Rows from block 3 of the text encoder of a small contrastive audio-text model, named by matrix and row number. Rows with one number within an expert belong to one neuron, the router's apart. Each number is 128 + 24 x the weight over its row's rms, rounded and kept within 0 to 255. All counts start at 0. Numbers have three digits each. After the name is the row's rms in percent of the matrix's.
Before each expert's rows are labels from the 100 texts, of 14848, where the router gives the expert most weight on average: "tokens" is the input token at the peak. Only what is clearly more common there than usual is listed. The data: synthesized solo parts of chorales (CocoChorales). In brackets: how many of the 100, against the usual share in percent.
# router: router (text_encoder.blocks.3.mlp.router.weight, 4x128), inputs 43-85
# up: expert up (text_encoder.blocks.3.mlp.up, 4x256x128), inputs 43-85
# down: expert down (text_encoder.blocks.3.mlp.down, 4x128x256, transposed), outputs 43-85

# expert 0
tokens: "4" (31 vs 7); "a" (19 vs 4.6); "l" (7 vs 3.3)
router.0 116:134079137129146137131090123155141138127149121124119065162129148088125131126144141113113168175150080107133127128121126106116129117
up.44 190:118123137139170136138107133090156090089131073106147118136146161146105127127149144130119143078108174163112120133161178103128102133
down.44 200:094083145107162084120116115113139114109161111140149104152150051106143130112131164121129131138157117161154143152208162115122160145
up.45 073:132139139113115105105174123129151161139114078154147162158155121138145143119177092148094151159131127156148105126094093146128128171
down.45 066:115112143131106128089126111142159126168139129157148131106143086147115161110190162133107138146147123185159110165152141121130110138
up.46 253:151121123087138120121129131107140148108127125084166146137086165150140126095156122140153149124156129139108159061090091097147127113
down.46 220:102073118134135103134139136112114127130132124146149120110139060109159142131127159119139135140137130163121173132178132118120157134
up.47 096:140149083128120113086128151072103158114123110104147163103112088143076154145117180135137109116115110135139126153110122157125154142
down.47 106:113077100075138088127118148108141144073143094137165144098109086134151148115148176096134146130148121141130190111140195102136122142
up.48 175:129147127114153161133134109108134086104140080127153137122113182140096141154141159119146151081049131133127131105099136132125087087
down.48 185:105092139103160084121136112110141120116157150155156147140131022111152109138127146113146157124133129171137154135176125121129154128
up.49 079:121175164159118102142148137194124110153143139165095162154133116111116121108107158109163119174134140079164126135132161147135118143
down.49 065:128100107108136130093124147135137123160140143146093107100138089122123129096141125133125135155150146145170181103170138076116094126
up.50 065:142107138146126137132089126100092180125159138157156084138136097115202115178113093126124137175161128109144144127139135099136124156
down.50 059:141121097133141111098102128124109142119111174169090109105137095111131130148146144126170116131126154128117148148188117128146139151
up.51 079:152149129115110127147118071136145130102159125116144161130165175147118127129139096125169157107111156124106169105099167127105116165
down.51 056:100117089108141112106125135143080125092129090105057143062180102167131088157147132128117141083130134170145115116188099144123146145
up.52 058:106069160130113108113135092132102102118142090171101142113135162169114186179108165120149158130130138128080115152101133157130143151
down.52 047:127112146135140091135136143080088127127144139153156174148155080121155121095132121107094094128120115110083126135125122132096135135
up.53 079:124137096129114150125118116173090103118143131154124118117102159118116095088103137112138113119112140158168082126074150169130153135
down.53 067:148145147094129111152152107113126113117125104124133118147093087093170140127128127119097100106151144160084159151164109088148138153
up.54 126:133125138171127143105145134129080114147127124114103122137139113117065138162116145125133155100155175113111055121136127164132148151
down.54 127:154085125157089132116137126160133147149140128125143093110137056134086146111134117125126153145114079133129104152161124130128134118
up.55 093:135169142140128130122155138145090136137130151171086156143133092150104198125155102132122130138144137109120056137170160178108164171
down.55 134:113117154099120135121155134107136109101116123129131134150128044143111173132175121153129136151151146190138166137177140149146109141
up.56 066:118118189074123140129171137089121163101090131105091143105106150127125143143097111112146088100121161104107130091109098109140135151
down.56 049:121154134111123120154095143153131164135192111124123158111151101128102136137112103107144148142097121139087159089165131138118139085
up.57 072:145137132136150143173131149134147103088097187124118179137123153146103118140191137101138101098153146138088081125088122112162085105
down.57 053:118125130135112122118174116124132131156138178147142158082122096139097131148127152153144119092138149175105139075130094120207151147
up.58 101:132099133122156154131090149110119123136174122177129111134152105097145174170116124157063092098114093142138090144179135113124088119
down.58 143:111094125099114106132149127129126151131111130142135112126144065108110159105152164119131115155141117176151146132197126108135103135
up.59 074:093179131124128150099132135142052115133096104145113140123131059130124112137150134110153125133162179154120113118123102137134124154
down.59 075:104130093154124096096151115118149140124136118135108162096127050105142113117133157104127116157140162141079113155169140136120143178
up.60 073:183115126099169147098173076131126066126129149084093130168111124122120142119133119128104137153146183103133149123134132118110126129
down.60 059:114112155172158135112147097122150139136108097156157125131131118107102102116098145117169132118141130165134142124194115123140164117
up.61 112:105101133131139143137115161108156127121121118154135096151167123142138162151138108157103111104140086144100105095162140150129117136
down.61 173:092078152114126122136136131121141144100115108140167093119131083128114151131152167121118123128126110168117159139202142105135109125
up.62 064:112119148165120113098111128150142171112099143123125149134049131144076152131070160101139092149122128136107140162118111113116116123
down.62 058:149112125115150142112166146124106146130108084114186166091134119107168069146136147117130146156128175130091141114168152149108116106
up.63 090:134096137144152091120104155158092066136116099139102084118144155103141114138134114145141101146143093157154153146174114117123137153
down.63 103:080065132163127085134121108113099134095130140117117121096136098132128087095180153148118117107160143165111147111225114148131112142
up.64 085:060121166106169138171139096136140113109104128100114103131115131139114137136153119133147129119183157118084106164132148140163143134
down.64 073:119133112128133119084130123150127104133113148101122112110143096132097136132151157134105107131155087138146153111173089176157097104
up.65 080:140098160134144129157129132149148100127123122135126068097137130116151148192152137135127127139178120127144150137145124129064159118
down.65 086:117100106136141090110069147121119135133140142126128107134121071117144112090119168120130121139142125188122163133210134112112118121
up.66 109:120182161127173097142164080152159110103120165121134132168135110146153132146157121154133125174152133128148142144139123140162117129
down.66 127:134080122136140104082149101118118117119132133141142135094133052132118137124152133159154139119145126150105179115202130121173169121
up.67 109:120091087121160129130108122120153131084146106123165127115149136128156125146157116129102138087102146133154131150130182128101108154
down.67 109:132120138078133070111142104125123143120127109131161103131160063109127102121150124161119124105140109145173137154180139119143114168
up.68 072:201148135103130158131152147160130174133110151116126102101100086156139130131106109128141126116116101162120088099134128139116136127
down.68 063:174146080142118110071113141107074124114106107164162141134119110101110121109136156137158153113155136114123126140149117135161158102
up.69 114:128123142140125100146153132145138112149111167137120138168106080135181134138116133180105093160184103117112159156141129122134114169
down.69 128:149106121133133113103155115130135148149141137124120112088101053101109134125141125125159128134132128164117181138234117127151114116
up.70 113:134178171106162118114162104163137129125103160121121154133133118149144166125171107156154116125157142119147121143160132120157113121
down.70 124:093077123136152114097149103136121132129122149124108151098126052123116141116134140118163155134146140159096169110198107140161130121
up.71 124:083172138111126108128128131108145158109128117133142181130119111168100170102157147166124087110113091123126119119102137152148122105
down.71 143:111069109113113098130107147126108149151143119140130138120138100135100128120155179112122128121160077150138154096145118161130145097
up.72 064:070154158135127121090142156155145139106117138129142085129110150125149198140118124058120134129061082172090087140119158131078138121
down.72 048:102112120125133136191109140144136117132101159107083118122132169065128112117139068145123136131134132160129140122114111128125149125
up.73 066:120119177092085119133107152132107104106114131148167097130139119144129154158129157168113155134142151136109152126171100154139117141
down.73 063:150097132123145120169181126102128106115151112152137165104131052155129134092132144131162133119169112176147170136175163128126148146
up.74 067:124126147087140106093102106101126098113110139154109120108122081098135111091129166122152075144134124103120112156134177118179104112
down.74 058:143095102144144140111148147143126138111155119130104126084169125120145120150157153122142104123133117131144161123157104153114129104
up.75 080:125147113104130138141154085129125137136140146126135101161112161126144159122191102161106122177110091130124148142146135114132070130
down.75 068:154097134157179093092147095129128141125141103122079122088127052135151108153092158149147131146164165147126143106166112146155115107
up.76 091:150124147128109110143097140119122142148123130176131157080097154104144098142110172089150085112142180126132131106118087132107127122
down.76 074:122111136134132108109148116148108190141093127121145178093077156144144116113120145122144109177183115128097159134168111123151136184
up.77 074:086140150082130086131120119146146131121099089137151099138146129137110124149136108122129149113075133130102129117156145075148149122
down.77 049:099101145085134131071098126117136131162096176122169094149131126104108124120127185112082147120172148119116133120127141127120143123
up.78 088:136127140119146128110122129125137098097140118114128128142157140112146130154130113107144127118108136160141142132175174132179087105
down.78 106:119096130121161105084130112114136144133125140133168141152140063093123134134132145127106153099166125184130167140232134128141158165
up.79 072:166126117169122073161148109133154080163106167104120154132114125146141090146134132124191135126141086125124104151100108137108080170
down.79 063:133115117103141097089153128146131129146148127109134116129135101063114138134135119149175106134127132149127193108170111117123094141
up.80 073:091120113126163135133137113115159127113119115139145105114169155153106132128146109168150124101137080137108137150152164128136104133
down.80 064:127119109113147105132149130151151153129150099135112112146153100115121146132149152115097111122145110202140139138155163120170101197
up.81 073:078113130172134134155137178109077118155108152092129129120124128127130180126139117108166120082134106113133103116148101132093156113
down.81 069:143116109124141098108114127106141140120149118149128133152128090193118105140116125107119163127136108156102175122149146121137171163
up.82 073:144118158102122109108164161144139120108109121155111111100158090152125124107176141136130104090155139122137146143145176135097186179
down.82 056:092143121078067098115165112120105168105109115121125103097142091171081120119181159141133089131156101116167159160140139109179119199
up.83 069:137135150138120110117136170174086070148113135131154098107112083091102086133087135140110140160162121149138110129113135136141148123
down.83 056:149115151126118119141118130103084112128141125118149087132133058131176119146138126099153175171146113192137147130178163135148115122
up.84 149:167090108100137149094135153129075122105102109090142092127142148083087113142129093099160156115116158129122180101152106099123169111
down.84 142:132094136130136108137145141099138115119130129178139136111106080144180142115127131120119118124141117140098185172189162119108133143
up.85 058:133147098147130124159126112116146149129119153105172156163106108103133148117145116101115133088145079162143107124148131127108118119
down.85 045:132120120115133141106162092107138169148163132147118123112148116147129136072103156128123133151116107160112164126116100101154074150
up.86 067:130095176163163112118132145115060133153114146115131102184114102151112136086135065156138113182160102118114127157146128126156116120
down.86 060:098101129110130098104146130195116149136095142119084108131155065144109138121145152133162156133102127146132159128178117141158154162
up.87 093:159166123110119139139147141124095148146092078129146103137139151122129119131125163073158126104098159141162159104104117120131094143
down.87 100:093084107122172096113149150078148167098129128129173135147143056128172120103149175144106119128140140180119141114191144117140117165

# expert 2
tokens: "d" (8 vs 2.8); "l" (8 vs 3.3)
router.2 085:187107115141134112137137095148138187171117173141097208110117117119135110147076106124159148165116144105126122109129131129092107106
up.44 095:102109112120140139139104136126136160129132114152165113129142164134152139155144117097134133115132134122121188115139088118115111147
down.44 078:111128138105152132120090148155129183143166123170136107149151146149134133118136139147095082150166108117101107156145151099116103151
up.45 104:155119134147119099148137146121107115127129143130154094139176147161136124128159109114152125126133160182115096129162130085173126123
down.45 094:144101104090108182124085149135101143116158131152155118148079095147095125123101117176130097129119122162074106131155125138119101109
up.46 068:133083167119080135104120160142137140081115100117163127108134124126115154141122118146089117091161157143135112124146121111112121125
down.46 049:140143115115160125086143130115135129086106125142139141142168141135151125120149139086150160140114109093116146108141109130130085165
up.47 119:094152183125156150136145189125157122119125096137143160085149138137100154137178148101103118131144142157127073142130149149127097156
down.47 113:127104151136100179121179157118108083094112102159144106131120117110113138124143151141116092094107112131131179159162158156144054128
up.48 079:129122120139111167114074146090120124149168119138100161127135134111138129105111141114119127127075129131143125081121132114093158129
down.48 089:157154133125153184119127108133148157117134091100115117112137122118105147146100141122124129143141144093109156120146099118123093092
up.49 075:126141166128150150140096141120110126137117139111111162166127085084171112157148116177115108158145113074118130148168102147132135104
down.49 072:181132129122171153096140145114148108137145118111161130118122098116136150112106078124124139150131116147163190136168149100153072153
up.50 203:143119138125089138131174099115159176144115138145145205106105127152139161120079100164141136152118129086120142123104121144137089127
down.50 250:137107117136139189113116131129124129111142104144125127117118071115122111110121138132135111136147127137126212119190110127141084127
up.51 067:119163103109111181103147105156169126116120127134097132136140156125129115124115137124127141118084158135141135106151100195149164134
down.51 060:133137107138181181125159134114106138117117131146111187105095086139105116087127101131137144148127138133123133145211139128146102147
up.52 130:099128151143116150154123181088124137149143081142142125070135171117101160112142141121107126106096131151134106123105150176097163160
down.52 137:103101143133137185149150140154106109085127111135096128133130118093096128159139127132122136152135138137140171106171143143115095103
up.53 077:140166085144141123120186132110143135077117118149174134164139135120158129120164113185152127118068116121134113158130141111145116135
down.53 098:148145110115136169060125115112122113102105091128143116151111061109110130142129156166148121124168147156123170173213119103149091141
up.54 068:132122151142144139158152151117074146134121116091129105145082113106140080118114150149157119188162140140150118141133105156170132132
down.54 063:148119083154183147118138118148137112160145104116159136149143097119144142092116140142126109122168135097161167124108117135188125171
up.55 067:158124172123154165137140096135109078069136127073140149098098139114109093102095124156125154088135090103159117114134088123093129136
down.55 052:127125177114143118125142096129141147095131114109094176142148124139155166120124146108147115179099139149129140126105175100124100099
up.56 085:170137150151183128116131099076092109144122132053114079178134124068135103135146146120108112175165085108162145128147146122150129167
down.56 069:128128121134165067114118113118100139130161163117133130128147102096133095097075109137155128127132153101158173092148127132148103165
up.57 141:172086099133134183119123156118092161122157097122132118084139147128094106127136163085118164093113159115123106101145157132100148132
down.57 147:144098111148128195123108169127106150127143107104138109068128135105112123110083145132127122164130156139129177148129142118117084162
up.58 067:106167129086125129121170101116110084127151093076130144112119126126109157137111133094164158137183154092130118165103059119130122118
down.58 054:088100168119142160110142132143158151124120105141166148125126131136133157158130153139101154138139158129133120166168101115132114147
up.59 077:082156110151155108104119139151158115138148127120133183142144087148078143085133126101106135154120115157089104113147098126120145126
down.59 076:128118117117129162091139122126134175100083154150153144122114074127135148142127132139125136160156117133132133146135103131164075152
up.60 168:166127152113123127080093112116135116145114135126129154130112128127142155131107136163117106147124102092173154135115123125117132151
down.60 171:117124118115157166096099113133153116093138114128159128141113093137130152110126153151116125124126119174132176143144126114159091142
up.61 098:110104085120168154117053147132099122150157088110118088137156088123115114150124162134102148095101177111164061124153126135094161123
down.61 085:113168127110146156099113156120099122118084080116123126168107108141115121141128171109124099108131129172155179148107128144122105162
up.62 100:113134106085177138071112206122113127083103084135116134158157152129113159116154170131098192153155145123138127143134135107116146132
down.62 082:154121103135154159099147146076170167156105118102161155104147121131144156144126120091128168143145124086130124164151113133141116134
up.63 062:129100133101166116111130126130132095104135106088161148091153086105114129102123130114106135124127104110111130105100153143119125117
down.63 052:130149183108124153112110088174119122102133106130122154160134100109156087142159140141138147155103110113173159137190130108093084154
up.64 124:090134134121129125156128150090139142138139122158134127122106104156125182115156125178114108112130106147133085145119170168112119161
down.64 138:115088124114111214091112143128123133090142103127142109107116115110107113147096155150115126157169125150112149152175137133089126131
up.65 074:158125105166133115113106115124116130083147158122089134154142158135137079159145135101086175157112116128100133074146189107121126111
down.65 057:126138156118186111118132110130119132127086138152154146120123153094172108113104073152103142130183116120183145134135110121141110158
up.66 139:127108122138092164126066135154097110134152129142114060134113139083122090147112130085114145116136116145096151129115092107111170128
down.66 132:146150122120117160119131121136156117123152114150105110114097057103135103123108135146130082092084132151106133172134130131129051127
up.67 073:088158161145138113131114150101127130168144120102132130136158137142117164091120162068113134130124161159148084114165174141125148144
down.67 073:123127086117139187149156112104120144182127109131157157093158129094124156132165145113105183102151122076103124125138123134168132158
up.68 078:158107118117126102109073121107148135112133138167160076124122112159132149144136124142158145102158100134133142112116124095129122126
down.68 064:112128147109147139099120106170133164113135114120159124135148143178120129121148135108089108096136094124157116131180132107144093130
up.69 081:106110100119096153113084168149141124157139098147126124152137110138088133117096110097149137097161130117122123118128125132103163115
down.69 102:153118124116132190121107148099170180113175122117152158097106110120110125098125138145129141142147128142093151125200125126126133129
up.70 065:139153121082126115202123167122119172137092090128158125135151132161126118111143130097130102099164140173127156110123147119151113162
down.70 051:130142103117134146094141137125142157109128082144132075130112126148155100088134094134146099116118122156131130140138140100108101181
up.71 084:132146122094168091117125105126142137126118147128171180138092125126155127106067154141135124154133129100130162099122115150163123136
down.71 064:163139147160158144120137102140143099130113106152138150157131116125147133113156087144110139137129129134146168146158107126165086111
up.72 086:156150142143185136078131111139112122166109119099137173126128168104108143087142162155156147181157127110132138125148095131158125156
down.72 072:137114154086175145114142105123162108129139142100115156114133092092170153131091114119130188111108155083152168138146111129156093166
up.73 069:088142151144139117118152109122107082110056123118105156104094108122099099130106137173105153104103126134139099124129112106102116096
down.73 049:135124154109120102116138125138130145067119121138133110108074136122182107080159162160145146138148137175126110124118132079168102122
up.74 077:128164186153122128147111146127104137179112128107091123097184115132168124094143142132165132121143144096124123140085131120085118143
down.74 091:161088141124144169114111125132140143125155113106125135104121106120137122134113126121127109154138125113134173109172105131135120102
up.75 109:113147128115177132130143115075119137102123077108148145114101085138084156125133155098156133086112197131089146081165117123125134102
down.75 082:156101147121132171155123096127136149134147114157124103126106123131137181096097142140107166144105172144074151154167138090161081121
up.76 075:103100089111133184116103131167115134100142072115122156149129128124112112106143074171088117114161147136139137148094140096127152140
down.76 060:151089083122109147117128144106135162124107152133131141160081135144131141116143091140104112122124133113136162135157133101127094110
up.77 130:134132140138153123094111127158087105145106132108110093157134115077118130118113163101139117145146117134164156142120146145146172126
down.77 125:148096159125163120167140108147163123110175131116120150091118079090122104097122109139133138138127139121143149111158137128155076128
up.78 138:131106137086159143097134149120134134131142118095156149148141163140124144158173130067115152139117121133132116090143094107130142084
down.78 156:138091141096140171105165137150142183121140116112173142140119115113118165136159114141108123177130117104129151107163112128148112159
up.79 099:127164138107181140101173132099159116087129159110159188147120123172163128136124139156114161111135138136137136105132087101158141098
down.79 100:135137149097197135107123093134133129133105093121178120146138065116119122121132128124137165153166175106120152122190146117166122160
up.80 064:165159126116153116080152153125103118101139136135130136151150101103100120103141135168142166131139139150103100153159084108144166121
down.80 052:129108115139183111097148161146113109118066158142140136088096114143153137102089128139132142135159149122092154155171102133097121128
up.81 081:142156095157164116127096168112109166133168102140145139133154101111095130147155147080081147102120126126097112127122138141123164114
down.81 097:138121122101157153118116159145120160111122133133125147134116086127108083120118128118137090147122154121137162136167129115140108176
up.82 110:152166149101153118103136126104116142149116138086149147165131121127146085130111111144134078118145100104148169111118103135155140133
down.82 125:112122125092146162112131100120148097110149094116146141122114075100117156108130165157117148144128137154124189135131121132157094168
up.83 108:128141153141163158134117135134146122147121123051145083096149098108133119160154109140108127129169172133108134165123099093129159143
down.83 132:152094144132111217133137139096108160115125092096178113111111084111107120113110137142122105136111155127109162179158172139139096145
up.84 060:150144147102100112138188094136123148126146098094119151092148147090134159116157125123130143153125129100142098132123108141130155084
down.84 045:151111168129115150129162127139161130103083115133191133128118114146105084082107109123104118110098179140125120143148109154143087125
up.85 073:100096079158085098155143132135174137149137113116098136096118151115131149116111163124133147136093117140125158109127113153104150111
down.85 061:111103148151126131115102133169142142103173110156131107076130132128155099137107146108138108141156142161137128098187133153144099160
up.86 160:097200138109141127089190117125143094075113136130150149184113119152138126096141135154119122111123133124157150132163152158154115158
down.86 168:148150112115169166085131092121118135080126089130125144140118081150126132102134126139131164131146157154089164155210126119178083104
up.87 086:128088116150092138147117151134147125135131161162140127133101107150132155114176110144101117141131103130154090152102187158170139155
down.87 082:109104123103068180084131165099130150126104099167159111144118142110090126113096144105112112146166057130148155157169141120110112148

# expert 1
tokens: "a" (14 vs 4.6); "u" (8 vs 1.5)
router.1 092:122142154150122106130159124151066077131131155131083121127104121153121130083172129158160094185143179171156113145165129158144126172
up.44 063:086132154096140119085100160097104102120125140130170162097160127095125111127121093131149123112125129143142150152111111146178134119
down.44 048:119126139139133119142105088104104103165126140163132148145116107101173152121142155141121155123119172150104124114156122110109130121
up.45 060:168109117123129167126152086151137117117111123147135112119133108110143127124121135080143116163119143139086080135110122102119099096
down.45 043:143147143161168108112165125175118127124129121125081107148119148200104137108119122144140122166121123148152142155139135113144155153
up.46 141:133138165119113105119165128139054093149094128109093103099133154107122127124167166132130089160136128129177143122119098130082103152
down.46 157:116108121124112190144150135124141136132118107096144108098164047082119154109125167120107127107150128152150137121166119151131122165
up.47 064:098122145143113098133097126112155116156110141132137142102138124165139114135138126170088167106125056129101106084143127109115147116
down.47 048:139120145127122105132166111142144126124162137131125158140161123139107079131122097161147134143147144158152167139122090095135095108
up.48 060:087113104122149116165150134124127171145163112118151107145142093127148133121127126142132099117104116116107109128148132167155146126
down.48 062:091102088129095093148110135112116122130126144112138108133114077140132121168129176126107089092151132166148145170184108119159116150
up.49 069:117147184106088127153098115114120180114124133131118131084114093150166120120114110128138100155159160143147117123094084126133089171
down.49 057:114093103120082120130114125146089165166119140106148129106149120099121098129127154116132092134138123166124129117131083125126097160
up.50 122:120143099096154140104130138111164145071155100132153156122102151151152141107143121145124176092083107131138124126090138134158121109
down.50 129:142090145132151174115123108113167146095144113116128151090131070124169157119136141126162156122119148157131121137181148135124117126
up.51 093:152120125141122141105141121138124171186097144114094096138118152102156094166109099123149136137179125108135137109118095082061145127
down.51 089:134092124114132185126128167140121134117136103109187124126121095099105121116076137093113109140160136193135115132201158089103096151
up.52 061:100088141132140139136153121155173126160142107126111096144162143120114132131146146103109134114117143125103120147116093101116129153
down.52 051:136166097116125109087139119144123102119097140104173128132125105113146132103108110126125138144113112108146106162095119156113145121
up.53 069:120107105131172146138060127071163149153116119177123145158170177121145123113128128141084141118125080096127112090112142125130142126
down.53 056:124150106107071143125069093117115106152140116131124107130160139126154081106121120170099090120122114149170131107156137157142139156
up.54 059:109138137122159136132144124125163098141098129138145144147122124118130096147155161161141142074117126110151146172129119130148140160
down.54 041:127141119119151163143143068147097130119136101135145135141122089093083084087128145130142111146094144133149146155124133087147168154
up.55 064:126124136141144135111104119148120122159146124110128120149141103126140137149145146160114118149152086112152121067105114118114162170
down.55 052:122174131114164101120128129142109100112174129164180160146136077075144123122148151113114098161127145153126131149147135133154140147
up.56 100:135115110159116126109085145138130113161149118120144101130150063100102149131123137109076112088136101103096113132129117119126182127
down.56 099:126088155112138176108108155123119125126117107130160128118117061095109128191147158150130130121114116157120169133150107126160105148
up.57 096:155086112144105116096103170111121145116111148139121122149166084114131121153108157093127136100088129139115080165175143126136158134
down.57 105:127104125091105128139122131129138152107161103119085112102128057156119137151136142139120117139142159151134152091156130095096103147
up.58 171:131139118149144139109122131129147143123122107131100116156163102132138111163108117127102171090123133110119091100153131103115103087
down.58 188:148107102140139154155124122105171126106143148154126144156124075153143183159125134151150190115134133167123118107206129118148124083
up.59 161:121140096119139164106132119106154135078156086099155157138136117150106165121135103139137188081096161143103141102113150127134104105
down.59 184:147086142125138178113130110093168140126125122117146146084137042149142158113129138120127150131138148143139137138190138122120120143
up.60 065:122165120133126131096148149121152116136172080086118124138145121094076150142147105136141165087111109100135099120143105170131128099
down.60 048:154106143178145141114102132139158154138123104112128115128112086151132153152110127130136143127135150185104138117210156103118137110
up.61 101:149106102117121155121123147148116114148138115119119085131107108144103140128147141106123164127145117100120143112121092084126137126
down.61 115:123082114129119198118101130138111131144130112109137121107148077091133143157110156106094147134147122159139147122204103135131130136
up.62 068:106145152127128173161144097120132173137155128138145134163094138168137093108131112131132061115141141117151176119127089134139101136
down.62 047:129107125129130130075116145128167126109107120116131132133098063100158114123154140149112108123118115186150155091166111099184121135
up.63 098:165131141129124140158120122173140126166140187167144127171133112133158136153141110152111118123116090130126127158154185100116143139
down.63 085:104143148111134114108101105102124125150159151116130089160169074106145138112097128156122112149150125159150117159193136132150167122
up.64 093:145112165163142115097097139147120139114135099143165133122124072104123127098155125147132118140156118135155128162116116148148155162
down.64 100:129105143126120149112098119133141126118151130128147120132113026100125113119126160141149117132143126182126148141201094156142094161
up.65 077:157133103164125107125136147159137140164168144139086091155139091118136160148132089135118126104109126121107085139167157141129187135
down.65 084:137131152153101181124080134139110098127137110127122127083087088157145123164110163120094124125161126149111167122180128098128092140
up.66 061:162086139121129109111150103091093141142179119135142118122140126093101160132144121088110118163109065168119153092091135109120152111
down.66 049:109145142082155129144182123129175103131099173130137141128098098102148191115165155160131102118100132108101139139135124104126128121
up.67 156:106151139120127143098136103114158136084119115150142151130128080157128185118135110154143135123122121146104160162132139161171107128
down.67 154:123094131119109167096103122118134144107136113115104126108115047124134131120135141138141132121136124153123153131206114135129121137
up.68 066:170099077174112114109149159130156122120155107135137136145108143121152163122082176083115148132114095069136101100127141138135110121
down.68 049:120144118151125096146139135157137131074144105072107146160139149115129104109137150105093117116106137160138103146148098141136163158
up.69 088:128142191075139144099125085151156109092161098131125174156107134138098099136178096140118128092122090120122131184120166124174132121
down.69 075:118071153101135118108128122148159130125150134104131111097098101138189149091167137125144126143146127157104149130162133141137135122
up.70 073:146121157142138111111132151158089095118132110142102144115131144127128085125106139090096145121146119129133143145134165161130134134
down.70 084:156094129138121130108107117113114099144128119094150120073094067101115115128134188144128102161132148194156161123204109139141129151
up.71 092:113091104135127117144130140111096181127131077117141111131136132102128136113144144117082122108090089112135133137094079147118146091
down.71 113:139097135096104163090094173099115162119130094108162122096115083140109130107117147128118135143121104168100131121170098124146146127
up.72 062:133117126112097161125118135118133126179141169116177089138103091118125119124123152119133113159152103116199115156119134143137132124
down.72 050:100127105082097114129137090094083130147129130123161072145132100118112133121101134103132083126138123152147191128150129112126146098
up.73 068:144164148163143094158130124082132124176129142089120159136156143124162126125128149116125119146102133131112110145111125114108119139
down.73 049:165115068084145147094103128136108111110125134116095120125130077128124103145114146133088126105135154129162123141150172146090116135
up.74 077:095159160116119114091141137098147133077139084142118137139102141167167108079159132156162093097130083125114150158102146116128139152
down.74 053:122108144093102154081114110170125145095148120135110132112128098118160119104149145100138106117104116136127135125161114128155112139
up.75 078:107119160159165094094132153109153133127102127091107114148124088136139151116132145131114122123144085096123124149153106118157158147
down.75 065:140137129145071107099098158146131137130142117103098088155138091141136102098163162114145085113119130134104130133180129112136111126
up.76 096:137137142119154161107129113102163116091121101118124160145160127119140132139149143132111167099121122148126128126141153184153111131
down.76 091:095096137142148132100132097161154120103162136127120139091139076124154131119138126145117138121142151135112141131210115154156133124
up.77 058:090113102161112082101135128099106099115160156133133150123124130157146109119085139086093119057131168123148128108118153149181136140
down.77 065:127117129133082131107152129172113133108151131110119168078112089102151127160100132127130096095126163180120166113159086148119126134
up.78 237:135120116141136184102134128122135119110154089097137147123118087149075159114118134125156169118119157144088113119118132173143129136
down.78 227:188102131149123148123125113097146128116130139126123131094112040160146131099115140129167125116128136183103112147188129122124112145
up.79 063:117148106149101103105093112098182102130166157161086112179109106090159123118102100163081149126131149128125126117164111124137131125
down.79 044:120101102097114128112117113081182115158110130126107117125125110115127156151111137142125113124166134171132109134200132125168099117
up.80 061:138094140094112107099154117105084159122115137165088142154154087094121111068097113111127103159133153112160123139112137118083137187
down.80 055:091092117138124119137122144137106129142151095069082165110126113078110155117109167130106134134140125151183117153183135160130150177
up.81 094:108125123158147124146120135162115137157128141155100094148197115110147099123098105117144123134155097134097060131129112131137144127
down.81 108:136106137136091145124083144127140109123134103130122110121120023135131119135083178138110123117135147187093139127164108113123115132
up.82 085:133105156130141149132116162133138134120140089074151125123147099148107111134126118124133164122159184108102132117156165114091093120
down.82 075:158092156139131155134058117151118155145154094087128165087092084140135100102099180123141128127119172141090144144178161115119129137
up.83 070:170116096135148167106095146143144112154150129121122141121115091087128114169114163108112113112085107151133109172156142142106147117
down.83 080:135088126120113149136127108105090118096120113109116147112122048137132142111114153151155145131128134171154164133191126171138147130
up.84 061:089097129139148093103181118130116114108117141141127136166130107174098135108133095146143140139125078172104135119137145156093150112
down.84 056:137150105115113129123096143138120155103156130125111124096119102121148148131130185131120103157154131143149133102143146139120084130
up.85 067:129115143096208145125129124160142148126165112142145120129136093101114083171094130087129157133143149132098105156174138119060121134
down.85 056:120119190099116122119110135151136122118117100163117158125128111142119097148124167162121130117117165144124093151168162118113081173
up.86 071:155139135157100118166148107095122136131166140140123113182094175115133129110117157120112155163137091169129085147131121111129089136
down.86 049:115090122104081153132085115120128145140132137124103096116122140104125147122132133148094106143109113121171166113174099097116121136
up.87 058:150129157116146151162132127162131092173092113171103123131108098114129165109164162094157144137143120140125168116129162137105145064
down.87 042:106113158144094127152111123115112117187158127137095156159096145139113133088125126147117136147116157120131114152136139122150120122